Weights of a small image captioner.
Model: 21.7M parameters, encoder arch vit, encoder norm layernorm, encoder activation gelu, encoder layers 6, encoder width 384, decoder width 256, decoder layers 6, decoder norm layernorm, decoder activation gelu.
Data: trained on photos with spoken descriptions (Open Images, Localized Narratives), 3.8 epochs.
Rows from block 2 of the image encoder, named by matrix and row number. Rows with one number belong to one neuron. Each number is 50 + 10 x the weight over its row's rms, rounded and kept within 0 to 99. All counts start at 0. After the name is the row's rms in percent of the matrix's.
# fc1: MLP up (encoder.blocks.2.mlp.fc1.weight, 2304x384), inputs 0-191
# fc2: MLP down (encoder.blocks.2.mlp.fc2.weight, 384x2304, transposed), outputs 0-191
fc1.276 105:51 39 40 47 55 47 55 45 70 51 42 54 56 58 55 41 52 48 54 38 59 43 43 52 67 58 42 48 54 59 50 66 48 53 26 31 54 41 70 53 52 47 44 71 53 54 55 51 43 47 66 46 47 54 52 67 42 58 59 59 35 56 51 40 53 57 41 47 47 44 54 53 49 47 66 51 37 38 58 41 55 45 67 36 55 47 47 72 43 33 51 38 60 58 52 61 44 53 38 43 35 53 52 58 46 51 46 50 42 57 45 34 37 48 51 58 48 40 50 74 52 46 39 51 50 59 67 50 39 41 55 38 59 41 43 50 55 43 48 43 51 60 35 63 39 50 45 67 40 47 34 41 52 43 43 31 43 53 49 38 50 45 54 41 58 47 33 57 46 47 59 43 52 38 49 59 37 75 67 21 40 65 39 39 65 35 74 42 53 57 27 53
fc2.276 113:42 45 48 37 55 48 40 55 57 45 51 58 51 57 55 47 42 49 39 48 40 49 56 53 39 51 48 50 60 38 49 44 49 58 47 33 61 60 57 56 35 59 61 62 61 45 42 46 45 48 52 67 73 55 71 48 52 50 24 60 42 49 59 54 47 38 36 37 66 28 46 61 55 53 50 71 47 53 54 50 44 56 54 55 53 46 55 51 57 38 50 45 41 43 59 60 39 47 00 50 46 27 44 45 37 55 53 49 43 49 41 52 59 45 58 48 55 52 45 36 53 63 56 54 49 55 37 43 39 56 50 32 44 50 62 42 27 51 40 63 45 50 53 44 35 54 59 50 39 52 64 42 54 58 71 43 55 46 55 46 61 40 48 51 47 58 47 45 66 44 40 43 39 33 44 59 54 54 32 44 45 48 49 27 50 62 57 65 52 56 52 56
fc1.277 097:66 63 43 62 45 61 56 58 38 56 53 77 45 48 56 53 45 43 41 72 38 45 47 44 42 47 44 48 59 59 48 59 45 53 34 52 56 46 51 50 52 29 64 33 51 34 46 46 53 65 59 42 42 56 52 35 50 56 42 42 62 49 54 57 31 42 51 42 34 43 62 62 67 47 45 38 34 55 49 47 58 34 40 52 56 49 40 55 46 67 55 28 45 50 66 32 52 57 49 63 64 53 61 48 54 48 51 50 40 29 63 47 57 57 54 34 34 39 65 50 50 40 42 45 55 48 56 54 45 48 35 61 62 52 47 63 71 36 59 32 45 55 38 49 68 34 66 58 51 65 49 51 51 64 44 56 53 60 67 61 44 48 46 50 33 60 57 55 37 64 61 59 51 45 53 60 39 49 37 77 63 75 58 39 44 44 47 46 49 50 47 53
fc2.277 087:49 38 68 50 44 38 27 37 34 43 38 70 37 42 52 50 47 56 30 51 52 26 39 39 59 49 38 41 54 44 44 58 58 63 52 48 57 49 51 64 33 51 44 53 51 40 58 40 24 50 33 59 36 49 46 48 45 43 48 40 37 48 41 35 60 38 60 60 53 55 57 32 35 55 54 47 43 41 50 54 47 56 59 51 61 37 68 35 60 47 49 41 70 48 45 25 44 52 93 49 47 49 52 30 54 48 64 59 33 56 45 68 52 46 68 31 62 64 49 67 53 56 48 58 47 54 41 65 47 50 56 63 54 70 56 54 45 62 50 50 61 57 50 31 51 55 61 29 52 31 42 68 59 41 53 50 56 55 44 41 31 67 38 58 46 54 49 35 47 44 68 59 48 64 51 41 72 42 47 42 41 50 48 51 60 46 53 58 48 37 58 51
fc1.278 107:42 50 51 52 45 41 61 60 46 54 57 40 55 56 71 70 51 41 44 64 46 70 45 67 46 35 52 58 62 52 60 42 55 31 44 58 46 55 42 56 58 46 47 51 42 32 54 59 60 48 37 43 53 41 70 58 39 48 50 48 59 59 59 49 49 65 51 36 55 26 38 41 26 53 53 37 55 55 45 55 37 41 71 41 51 74 43 55 47 57 44 46 40 38 51 50 77 50 39 60 53 37 43 45 46 41 62 44 48 63 38 50 34 52 54 55 66 52 47 68 59 54 61 44 47 55 57 58 53 67 42 57 56 70 41 63 71 48 63 56 61 53 35 62 51 67 58 50 44 38 57 59 49 66 40 72 54 36 53 35 35 53 59 43 45 53 45 62 57 41 38 58 44 60 36 72 61 47 38 44 37 33 60 41 50 65 52 59 45 50 56 40
fc2.278 114:49 50 51 39 71 43 42 48 45 54 41 45 55 60 42 48 53 45 53 39 62 40 39 51 48 71 29 41 37 38 64 57 69 58 27 60 30 38 41 54 46 50 46 62 62 47 45 46 64 48 71 59 44 77 45 61 35 43 34 60 59 37 41 61 51 59 36 71 57 54 44 52 53 56 55 59 59 44 67 56 49 52 55 50 65 58 40 61 51 36 60 42 47 50 53 43 52 66 46 38 58 60 49 43 63 39 43 43 69 55 55 65 46 47 42 58 41 29 58 42 41 48 40 51 59 61 42 45 46 47 60 41 55 47 52 46 53 62 33 60 51 51 67 52 63 64 62 51 40 59 49 36 45 50 54 54 41 52 54 61 60 38 27 57 56 52 58 62 64 47 41 46 40 44 40 39 49 48 54 43 47 39 40 56 35 48 50 53 46 51 63 45
fc1.279 090:37 43 31 45 48 50 53 62 38 40 43 58 38 61 57 47 56 50 41 44 45 51 35 37 48 48 51 74 42 51 42 66 48 37 37 46 54 55 53 52 57 54 65 44 47 35 46 55 48 44 56 42 59 41 31 44 53 40 32 41 42 54 43 48 53 51 42 33 52 46 54 63 51 35 47 46 43 45 61 63 40 48 53 47 57 34 49 74 59 69 42 53 52 52 43 53 61 45 33 54 53 46 61 49 57 66 34 26 44 45 64 24 58 47 56 41 62 51 44 56 46 63 46 40 46 56 47 58 42 55 46 34 50 47 33 47 56 60 49 55 54 54 34 43 38 43 45 55 60 41 62 40 60 50 54 39 51 60 69 62 33 37 72 49 63 62 37 63 51 56 50 53 53 28 48 49 56 54 48 51 37 64 40 53 43 54 48 65 49 31 67 58
fc2.279 094:54 47 43 54 45 53 48 50 49 40 54 54 42 54 52 45 51 51 49 56 56 45 47 57 47 44 60 55 56 39 53 40 47 37 52 47 47 53 49 44 46 52 50 51 53 56 51 56 44 50 47 48 53 47 52 52 44 47 46 63 36 58 45 47 56 50 60 36 56 41 52 51 49 48 51 45 44 45 60 46 50 48 51 53 47 52 38 69 49 55 38 55 50 43 55 54 49 54 00 51 50 51 52 47 48 57 46 58 47 46 58 55 41 49 49 54 54 50 53 61 52 50 61 42 52 58 52 43 50 56 41 62 46 56 52 41 41 50 45 47 50 43 41 71 46 50 52 51 43 56 42 49 51 58 58 59 53 55 59 42 46 52 38 53 45 48 49 56 57 51 47 50 46 31 56 48 39 62 49 46 46 52 44 36 51 54 54 47 47 57 56 57
fc1.280 106:40 42 55 34 50 34 32 40 38 59 56 42 37 57 47 55 40 53 67 52 58 41 39 68 54 41 51 68 55 50 63 34 71 42 53 59 32 43 44 50 43 42 42 44 55 52 63 50 47 46 47 70 57 61 59 49 48 53 57 60 32 41 77 53 46 48 36 35 45 53 50 50 47 32 41 44 61 64 45 22 53 68 43 47 65 43 46 43 55 49 59 57 53 47 41 47 79 54 54 39 49 40 51 60 30 39 29 44 47 55 48 47 48 68 50 50 48 59 52 54 56 44 55 48 52 51 56 41 45 53 59 32 47 59 61 46 58 56 56 42 56 46 50 46 58 65 33 37 54 51 37 61 68 56 41 63 48 44 46 53 51 54 43 45 36 34 36 58 43 46 51 56 45 42 47 59 66 51 44 37 54 57 44 58 40 49 46 48 53 53 60 52
fc2.280 097:49 56 55 65 35 49 48 34 45 53 60 51 49 55 77 55 36 48 60 59 50 56 60 60 69 70 39 55 61 46 56 51 71 46 53 61 64 65 62 54 45 52 63 62 53 52 67 38 50 49 61 44 54 69 41 48 53 31 41 62 58 42 51 46 49 47 50 51 40 47 47 67 56 57 42 46 50 62 50 54 51 41 67 45 56 62 31 50 47 52 47 25 45 54 56 69 63 51 57 43 45 37 46 45 49 65 60 72 43 46 66 37 60 53 47 51 61 46 52 55 53 35 34 60 42 58 38 50 56 57 46 49 50 42 73 54 35 53 47 57 40 62 59 54 57 34 51 41 29 51 46 66 57 55 43 45 46 43 47 43 49 37 58 55 61 73 54 47 56 43 60 48 26 35 49 62 49 46 48 68 47 45 57 41 28 38 55 32 47 48 53 69
fc1.281 101:38 37 44 37 66 51 47 40 57 26 54 45 38 61 53 44 55 61 41 51 64 47 54 35 37 58 32 49 80 36 49 37 51 61 47 48 35 56 59 45 57 56 41 52 41 37 45 62 52 48 61 36 48 42 40 65 54 66 51 39 38 45 36 51 70 37 53 46 45 60 67 41 49 55 63 52 37 59 62 39 59 43 31 52 47 28 49 63 44 56 55 51 49 52 45 55 33 48 32 33 29 47 42 65 48 40 46 45 33 57 72 45 60 47 68 48 63 70 44 45 49 52 56 52 71 51 46 32 32 55 47 43 40 49 49 48 58 63 53 64 56 34 48 34 61 53 40 43 49 28 61 57 41 52 35 27 55 29 46 45 51 49 81 34 55 56 54 38 44 49 57 46 43 54 52 52 59 72 43 48 64 54 65 53 55 43 61 65 55 65 62 66
fc2.281 105:53 39 54 60 42 43 59 59 30 55 50 46 66 63 61 60 44 35 43 47 56 50 44 48 59 38 48 44 54 48 65 58 37 65 60 50 53 43 51 31 35 42 51 38 54 38 55 54 39 43 57 30 52 38 51 51 38 59 43 58 41 62 46 63 58 50 52 51 52 61 59 42 47 55 51 48 55 42 49 52 36 54 62 36 66 31 49 51 63 38 60 37 48 45 50 46 49 49 00 52 54 43 18 58 40 65 47 68 52 49 56 62 35 49 48 47 61 42 64 67 52 51 46 50 52 38 40 43 69 45 44 52 38 58 52 52 53 47 40 58 46 53 58 58 53 40 76 41 53 47 59 34 51 56 64 68 56 50 49 42 50 39 60 44 35 57 40 40 53 48 48 35 62 48 42 39 53 59 44 50 59 52 55 53 52 60 46 53 54 48 62 43
fc1.282 103:54 47 43 49 51 50 61 56 62 53 49 47 46 62 42 35 63 52 35 47 47 70 51 68 53 41 34 47 60 32 42 47 34 61 54 46 44 49 41 56 71 62 44 46 59 55 55 54 28 38 44 47 40 44 62 35 56 67 66 53 48 53 49 46 50 55 51 58 60 40 56 44 41 52 44 44 60 51 54 54 59 38 41 51 55 44 36 42 64 52 55 63 47 64 59 41 41 52 49 50 49 35 43 59 67 47 48 74 45 45 67 48 48 57 56 50 39 36 37 42 50 54 71 43 61 43 34 34 62 46 59 42 50 41 52 66 60 43 63 40 44 45 44 66 54 45 64 58 52 41 38 43 44 56 54 48 51 51 63 24 63 70 47 56 59 38 70 34 41 41 64 41 52 74 62 46 38 58 60 49 34 45 46 47 42 51 48 60 53 54 40 53
fc2.282 092:41 54 59 38 52 49 46 43 41 41 72 56 61 51 51 62 59 57 51 44 38 50 50 57 53 52 40 62 58 42 54 62 53 49 50 60 51 44 59 52 35 60 56 33 50 46 48 60 41 60 63 47 50 67 53 50 42 48 38 61 51 64 44 49 53 57 39 52 38 52 47 43 52 58 58 52 50 60 43 41 63 46 26 25 38 48 62 45 57 48 50 70 45 23 44 72 38 29 92 49 41 53 47 42 48 49 59 52 58 46 49 35 53 46 49 57 41 40 53 63 49 43 50 51 55 48 48 61 52 45 56 26 49 51 39 42 40 57 46 60 40 53 61 37 67 54 46 44 72 46 60 33 73 37 47 38 58 32 53 56 50 43 41 63 31 48 41 61 40 64 49 47 58 62 67 54 52 33 68 39 63 71 51 58 51 59 44 50 66 27 60 54
fc1.283 104:49 37 51 50 66 45 49 51 40 41 46 22 36 53 57 41 54 44 27 35 45 44 44 50 44 53 59 55 67 49 48 41 65 57 46 42 29 55 63 44 47 58 64 59 49 47 44 41 46 32 43 54 51 29 64 54 45 45 45 56 40 53 51 38 47 56 48 50 63 44 64 37 47 58 62 38 65 48 56 65 43 60 48 27 65 52 50 41 45 55 66 66 53 42 59 40 44 40 45 58 59 61 45 45 57 55 59 49 55 52 39 52 47 71 55 35 51 53 54 31 56 58 59 43 46 41 60 50 55 55 46 41 61 60 31 65 52 47 58 54 28 49 66 54 49 54 62 56 52 36 56 45 50 45 46 55 55 41 54 40 35 43 59 47 54 50 41 37 58 36 46 43 56 61 39 33 57 60 32 48 22 43 25 52 61 58 46 57 44 36 45 52
fc2.283 091:34 50 49 35 66 39 46 60 62 55 46 42 61 54 40 39 48 56 44 51 55 56 41 43 64 46 55 62 52 41 56 68 58 54 39 52 45 41 45 52 51 46 53 47 63 49 32 62 47 63 60 43 56 55 36 55 56 54 36 58 59 52 30 44 52 66 51 63 42 58 41 64 58 35 47 40 52 59 54 52 37 46 22 46 56 74 58 65 56 51 51 55 54 40 62 43 47 47 08 39 56 62 54 45 53 52 39 41 48 35 48 56 45 46 53 61 42 35 46 34 46 50 41 55 45 63 51 44 58 58 56 47 46 34 41 50 42 56 32 58 44 64 52 26 46 68 46 41 55 73 39 32 51 44 40 52 49 48 57 56 60 46 34 76 75 58 56 41 62 47 35 49 45 43 65 44 36 58 60 59 60 41 56 56 42 49 42 40 50 41 65 36
fc1.284 109:44 41 53 50 49 83 46 47 52 47 41 58 53 36 31 60 32 52 52 54 41 41 55 50 49 64 55 52 51 57 45 43 57 42 50 46 44 65 58 59 65 58 71 34 53 59 56 35 48 47 53 62 44 47 64 37 53 59 50 40 56 44 50 31 70 62 40 45 49 53 59 57 52 51 33 36 44 28 64 48 33 33 56 47 76 61 34 47 55 38 55 46 61 34 51 43 38 36 29 41 76 55 60 60 38 62 51 31 51 53 23 65 62 49 53 42 49 52 52 34 46 64 25 62 38 35 52 65 46 50 32 65 60 52 49 46 52 40 55 59 51 40 58 51 40 38 51 47 39 51 60 41 30 31 55 39 63 50 49 48 39 72 48 54 56 57 55 58 57 65 43 42 54 53 54 45 52 49 51 61 44 51 65 39 49 57 45 57 36 40 55 55
fc2.284 111:44 45 29 59 40 46 35 58 53 68 40 30 49 45 51 49 37 57 49 70 66 56 57 61 37 38 68 49 44 70 56 58 55 43 50 63 57 42 60 41 65 29 46 69 40 43 53 50 48 53 39 46 57 48 43 52 52 45 48 51 47 41 42 62 49 45 61 53 52 57 55 47 51 48 39 42 58 60 48 51 42 46 50 67 52 67 35 51 42 47 47 36 63 47 53 47 39 53 19 52 69 56 48 55 50 40 53 26 40 47 52 49 45 51 54 48 51 53 48 36 57 57 19 49 33 71 58 61 47 30 44 50 37 32 54 26 47 30 64 51 55 45 63 63 55 54 55 38 54 55 47 63 49 63 57 57 45 40 47 52 48 53 52 62 58 46 73 50 60 45 43 40 58 54 50 48 59 51 54 49 43 59 54 57 55 47 28 59 37 46 41 41
fc1.285 098:49 54 43 50 33 53 49 54 49 55 55 41 58 51 35 48 57 45 49 56 68 60 55 45 56 53 41 54 37 61 28 57 58 40 48 53 56 42 35 49 26 57 47 56 55 56 63 60 52 50 40 52 61 51 49 57 40 53 29 44 67 45 49 53 55 47 32 63 40 50 35 53 69 52 51 60 41 47 47 33 76 49 47 37 47 33 62 51 44 42 44 62 59 80 32 59 44 63 52 56 45 46 53 29 70 41 51 44 58 43 58 45 35 47 34 39 34 46 49 47 44 49 50 65 42 44 55 53 44 41 58 49 58 56 53 43 42 55 51 47 44 29 50 45 60 53 61 55 37 42 52 49 52 47 59 61 50 44 39 59 71 49 55 45 58 70 58 41 50 45 59 67 29 45 74 49 47 72 46 39 61 66 45 51 33 40 53 59 54 36 46 49
fc2.285 091:43 47 55 67 33 51 48 50 53 18 59 48 70 64 52 50 68 45 34 55 47 55 42 54 49 65 43 58 46 23 38 54 58 45 61 40 42 49 41 48 48 47 40 60 62 51 56 37 42 55 72 41 43 41 37 33 49 34 49 46 46 46 61 36 37 46 54 33 40 52 62 46 57 43 59 49 53 63 63 54 44 43 39 59 42 58 43 49 60 63 58 45 41 53 62 57 31 27 19 78 64 48 30 61 47 68 56 40 38 47 54 48 66 49 38 63 45 55 49 56 42 50 52 54 50 55 48 46 58 78 52 41 47 59 55 56 58 63 41 55 42 66 56 71 41 45 39 54 52 49 50 56 50 47 63 38 59 53 48 37 36 83 55 59 63 54 42 50 46 50 53 43 50 45 38 63 43 40 67 52 40 51 43 29 46 35 47 41 52 47 49 53
fc1.286 103:43 52 52 35 50 45 55 68 57 53 35 65 53 52 48 37 58 50 58 67 59 58 42 46 56 53 42 46 40 33 48 61 64 51 51 66 49 26 56 40 51 63 37 46 56 62 60 59 36 32 53 34 40 47 48 51 48 59 25 47 40 50 59 60 48 49 57 49 48 46 40 61 41 39 39 23 56 59 50 48 61 66 79 58 46 66 52 59 40 58 44 42 44 47 32 40 67 40 43 56 58 36 49 62 53 40 44 55 57 57 35 69 44 46 51 49 45 59 45 52 54 47 56 54 47 52 57 66 41 40 43 64 40 46 30 54 38 51 47 66 55 51 57 48 49 50 43 52 47 59 67 37 42 60 54 52 49 41 33 56 54 39 45 41 44 37 60 34 30 37 60 59 60 62 47 50 49 44 48 62 45 49 39 61 45 38 57 51 55 26 64 49
fc2.286 102:44 65 62 47 59 44 48 45 55 37 37 59 67 57 55 38 45 52 65 48 46 61 49 40 53 57 36 77 41 53 48 48 43 44 48 30 35 51 27 49 50 52 53 37 39 55 55 53 48 48 55 40 56 44 34 32 48 34 42 53 53 68 52 37 51 64 39 50 54 46 48 66 60 58 54 49 42 53 61 44 58 45 43 44 41 52 48 52 60 29 60 51 41 43 50 52 71 44 06 45 36 51 53 61 37 48 53 45 59 56 36 48 55 62 46 56 63 46 70 49 54 47 41 52 58 50 41 54 36 59 54 52 49 58 65 36 52 41 40 44 56 33 62 31 45 33 37 66 39 58 67 48 56 40 34 30 57 40 47 53 57 38 55 52 51 43 45 56 48 39 67 64 63 59 38 52 52 62 41 56 61 58 51 48 62 53 54 72 32 39 53 55
fc1.287 093:56 56 45 57 60 62 36 44 57 48 46 53 35 53 39 49 48 46 59 41 56 37 62 55 47 54 49 63 40 49 50 56 40 36 51 46 56 38 22 47 64 52 51 37 48 31 55 62 70 52 57 54 42 51 46 47 33 58 56 48 39 60 63 41 53 43 39 58 53 55 47 52 42 52 56 45 43 57 61 62 47 55 61 67 51 51 43 55 36 68 49 45 60 39 42 57 52 36 47 44 46 52 46 64 49 35 50 48 53 61 64 35 77 66 52 42 64 56 38 47 38 36 54 49 65 55 48 37 28 79 56 60 31 41 47 54 49 39 41 62 42 62 45 64 48 51 44 57 46 53 39 62 59 39 46 40 42 46 36 43 36 59 38 45 51 60 38 42 73 46 53 67 63 41 45 33 55 41 66 54 59 62 53 53 50 43 55 62 61 39 37 37
fc2.287 080:31 48 68 46 47 44 67 53 57 49 51 38 44 55 48 48 40 35 59 51 43 50 44 59 54 61 59 42 68 48 58 55 46 37 61 49 64 51 31 52 41 59 34 43 65 58 48 42 57 44 64 38 40 39 37 64 65 59 45 51 50 66 47 64 48 55 43 43 44 37 49 56 57 43 40 71 51 40 49 67 71 54 46 32 42 59 50 57 51 54 44 73 60 41 45 44 46 51 99 52 49 45 36 49 45 54 55 56 44 50 51 48 45 36 38 56 39 48 57 58 59 60 50 41 48 45 56 54 53 49 68 50 46 46 46 51 54 60 50 35 57 54 48 76 58 59 49 38 49 25 54 47 46 39 39 53 50 41 54 42 48 54 73 31 46 35 52 51 35 56 33 50 52 60 52 57 36 43 60 50 54 37 49 39 43 36 59 53 41 60 56 61
fc1.288 103:44 60 49 52 38 67 54 53 37 59 55 34 48 48 35 48 44 35 45 49 58 60 57 47 49 50 56 66 54 53 40 41 60 62 60 50 60 58 49 45 59 40 46 52 46 63 48 40 41 48 56 47 69 66 39 55 47 46 58 53 23 71 49 40 51 58 40 52 39 64 54 33 53 45 54 53 56 59 46 28 69 45 35 39 37 50 35 54 58 49 53 49 46 45 21 49 47 49 48 62 52 36 38 38 39 39 53 34 55 58 63 55 53 44 40 35 36 39 39 60 64 48 52 40 52 32 52 38 48 74 53 55 55 58 47 56 39 50 57 43 48 57 44 43 45 45 59 50 48 49 61 51 44 48 46 54 53 75 52 49 61 64 48 48 61 44 58 54 47 38 49 50 45 33 59 35 49 66 58 25 53 35 59 74 58 59 62 41 61 51 55 52
fc2.288 103:70 54 49 64 37 57 74 46 65 68 77 43 58 80 66 41 62 48 49 36 47 49 61 57 57 59 51 59 34 44 24 66 56 54 52 51 57 53 42 51 53 60 51 53 34 56 53 46 40 43 55 61 53 51 58 61 45 51 57 34 56 64 65 59 38 46 49 39 48 64 46 42 60 37 47 50 40 53 46 61 46 58 38 41 33 50 57 60 44 56 70 69 62 42 57 67 52 47 77 45 55 64 44 39 63 43 53 45 58 51 43 39 51 65 34 47 53 46 56 42 41 16 59 40 46 51 53 71 33 83 53 47 38 46 57 47 58 51 37 36 42 52 53 57 53 38 43 44 52 49 48 37 45 57 60 53 56 55 45 37 57 46 55 54 46 43 43 76 52 43 67 38 45 42 41 53 37 57 48 28 44 50 50 41 58 53 49 54 51 36 43 52
fc1.289 099:57 68 63 34 52 38 39 44 52 64 53 50 45 61 46 61 62 64 55 56 52 61 23 71 50 34 47 51 50 61 73 45 48 36 53 64 37 50 49 48 44 50 44 46 53 63 44 39 60 41 67 30 31 39 49 63 45 48 54 38 54 56 48 49 53 65 55 56 61 42 45 50 33 34 53 58 39 41 50 59 58 63 36 47 61 54 48 43 39 35 51 33 43 67 52 46 45 54 38 59 44 45 51 61 58 25 59 56 38 54 59 44 43 36 45 57 51 39 43 54 42 59 51 60 47 42 60 43 53 58 47 66 34 52 68 36 40 59 36 53 45 49 57 48 68 47 41 64 52 57 50 49 44 47 51 64 61 57 31 58 59 29 59 35 51 49 50 45 45 51 41 55 50 68 34 64 52 50 54 34 41 42 38 60 42 42 55 50 62 27 50 52
fc2.289 103:55 62 63 29 48 54 58 53 47 50 43 47 60 61 56 47 64 52 45 51 40 42 26 51 59 48 53 46 39 46 52 51 63 60 47 41 46 40 31 56 58 62 47 31 38 47 50 46 53 45 72 36 42 48 45 52 47 50 42 58 57 57 51 58 48 63 49 48 50 41 38 63 54 42 33 54 54 42 54 59 28 41 57 61 66 65 50 33 68 53 48 63 45 54 44 40 37 52 79 48 49 51 48 48 67 51 45 71 71 59 31 45 46 60 59 53 48 43 60 53 48 46 72 35 73 46 43 70 63 66 59 52 72 61 44 59 42 65 60 45 49 62 43 44 58 55 42 67 61 47 36 36 44 48 44 36 46 55 58 54 79 30 41 56 51 39 55 49 54 56 39 57 46 55 32 40 57 44 59 42 52 49 55 46 64 64 42 55 62 61 45 29
fc1.290 102:26 62 52 36 50 68 59 37 64 57 48 56 50 41 50 41 35 51 53 60 28 47 41 43 57 57 43 28 48 47 63 58 42 46 45 64 56 53 52 51 52 56 62 60 54 48 53 41 66 56 46 49 51 47 47 72 67 47 71 47 46 63 45 34 69 51 53 65 49 61 50 44 53 44 53 45 58 37 53 46 48 52 48 63 47 49 52 40 54 60 46 55 49 66 68 46 47 52 38 43 28 39 41 60 39 57 61 57 48 28 40 68 63 43 57 29 65 57 66 62 59 56 44 76 41 36 51 54 61 52 54 52 73 69 46 34 35 66 74 52 54 40 68 44 49 38 48 35 46 41 51 44 52 23 39 39 38 54 42 70 60 40 53 57 60 34 55 49 45 55 56 42 41 43 48 40 59 53 61 41 58 60 29 52 55 40 47 52 46 71 47 50
fc2.290 103:62 51 32 64 48 35 39 48 58 43 51 54 56 29 49 44 37 74 51 56 49 39 67 41 67 60 49 47 55 56 55 44 27 58 53 42 41 48 57 46 47 48 56 42 53 34 42 51 59 58 53 45 52 47 51 50 51 57 52 53 45 45 46 46 56 52 62 43 59 50 43 43 45 58 56 43 62 64 42 54 37 43 34 50 52 50 63 42 52 46 47 61 44 65 55 61 54 45 00 38 55 67 51 41 71 42 53 55 65 49 47 55 52 54 43 53 45 51 51 37 55 30 39 47 57 67 41 43 58 44 52 43 68 38 47 52 66 48 44 61 50 48 45 41 48 62 43 49 60 54 39 71 44 58 33 65 45 51 39 41 44 33 54 62 52 64 49 63 44 55 35 35 52 45 47 48 56 34 45 63 57 44 59 47 47 68 51 49 69 59 56 43
fc1.291 089:54 47 48 59 45 75 57 46 41 49 52 44 62 50 40 48 49 49 34 59 64 51 44 61 37 31 57 47 48 40 43 50 41 48 39 62 17 65 29 54 44 49 41 31 74 52 39 45 39 80 52 44 45 38 58 39 37 46 49 42 42 60 56 39 34 49 41 64 49 44 37 44 48 31 59 55 50 45 34 38 59 30 45 51 53 46 52 42 60 43 41 57 59 60 56 40 40 36 51 48 34 40 48 39 51 51 50 54 50 56 41 66 56 66 51 34 49 60 62 57 52 46 47 49 39 47 35 44 36 37 67 50 43 63 61 47 43 50 52 51 54 32 38 61 37 44 53 60 67 50 50 51 40 27 58 47 46 42 41 31 53 62 37 49 41 49 69 50 49 56 48 51 44 59 72 58 62 58 71 59 53 68 42 52 44 50 56 44 40 44 49 50
fc2.291 079:43 59 52 34 42 46 47 50 52 39 59 53 62 43 59 48 35 46 54 34 36 50 36 40 44 59 53 44 46 32 47 35 55 39 59 50 57 47 64 53 43 53 53 62 55 60 62 57 31 49 56 59 61 33 36 41 58 44 55 43 68 42 64 41 51 44 43 44 53 59 37 31 53 32 45 33 47 56 79 42 50 53 58 50 41 51 55 67 54 41 52 64 39 63 60 58 43 59 75 38 45 55 38 58 48 60 69 51 51 58 64 53 49 35 50 46 50 42 61 56 52 41 55 58 40 62 48 50 56 47 48 47 31 49 62 51 42 59 61 53 38 52 47 45 64 51 48 63 44 25 30 63 64 43 51 49 61 47 49 51 54 64 41 51 59 45 36 34 57 59 55 38 63 71 33 50 59 52 67 35 53 42 62 56 51 43 41 44 57 59 43 36
fc1.292 100:42 45 70 55 46 45 52 38 46 54 42 52 54 47 55 51 37 61 70 45 50 32 50 43 57 59 47 44 48 33 59 36 52 61 47 63 39 45 41 58 37 42 33 56 52 60 46 53 41 45 40 40 41 54 48 57 41 38 62 49 31 68 59 64 39 64 47 51 35 55 42 56 55 44 56 54 64 66 65 45 58 38 45 49 43 53 64 36 49 52 50 42 58 75 64 47 52 53 45 53 30 49 48 58 49 71 27 57 59 62 41 38 71 39 65 23 53 51 53 53 36 47 47 57 62 41 41 40 51 60 41 69 57 47 51 49 39 47 36 40 56 40 57 30 46 36 54 35 45 49 58 40 40 43 28 39 61 57 52 64 48 33 59 51 48 50 46 57 54 52 39 35 49 46 57 63 59 43 57 53 74 63 56 49 54 48 38 63 47 51 52 51
fc2.292 087:53 48 47 34 46 45 48 68 38 48 55 44 41 58 46 43 41 69 43 53 56 51 64 45 44 62 51 61 51 57 37 55 32 50 45 56 58 38 57 36 70 40 53 57 47 61 50 54 68 56 55 57 53 39 45 45 63 55 53 60 65 50 50 64 61 52 73 63 63 66 39 64 76 59 60 39 40 40 44 50 43 59 49 52 41 54 52 64 51 48 30 70 56 35 51 44 58 52 35 45 37 57 33 34 53 69 63 45 55 38 55 64 49 52 53 37 36 57 49 41 63 67 55 28 51 60 59 55 52 16 71 43 46 58 58 62 67 59 60 45 53 53 34 38 56 69 58 55 58 57 54 42 45 35 52 54 50 60 44 46 53 36 35 44 56 50 61 24 50 44 54 56 44 52 58 47 38 38 35 32 34 52 50 45 53 41 46 58 74 66 38 52
fc1.294 103:56 53 43 43 39 59 67 62 50 60 59 31 41 58 29 56 51 50 46 46 40 45 61 58 41 49 42 54 64 52 58 37 34 57 54 44 52 54 64 40 51 49 56 41 48 58 54 54 44 37 48 58 45 60 44 41 49 49 54 38 35 52 55 41 73 46 55 43 46 53 79 60 47 57 80 54 37 49 36 54 68 59 47 51 39 35 40 56 44 64 33 63 60 52 52 47 36 42 38 33 52 42 52 54 48 41 49 47 39 24 64 51 54 53 75 42 53 55 43 62 54 64 67 55 61 62 55 40 46 41 62 37 36 50 45 54 63 49 56 46 40 55 62 54 45 54 47 54 54 52 54 62 51 47 53 51 36 58 65 52 57 55 59 46 60 44 56 43 57 50 66 57 48 53 53 50 26 58 69 51 47 55 54 50 49 48 46 50 35 37 33 43
fc2.294 094:52 35 47 53 43 39 61 40 43 44 63 42 63 66 63 47 54 53 50 50 56 44 58 51 59 55 47 46 68 46 59 61 26 45 74 48 56 53 54 44 37 36 63 24 46 58 45 52 46 49 56 44 53 57 49 31 43 51 45 71 43 69 32 40 51 53 38 43 52 47 62 59 71 53 64 43 67 54 50 40 32 43 34 47 40 63 40 56 56 51 74 48 47 37 44 35 49 34 00 61 56 50 38 55 55 40 36 64 54 47 54 53 47 71 52 55 47 43 47 60 62 46 40 45 52 52 48 64 72 55 53 42 39 53 53 29 62 33 54 63 49 51 43 50 60 43 48 39 50 35 51 26 53 45 48 59 47 54 44 49 48 47 52 64 43 51 60 45 37 50 46 47 61 42 47 68 52 53 49 48 37 64 42 68 69 60 49 57 55 51 55 60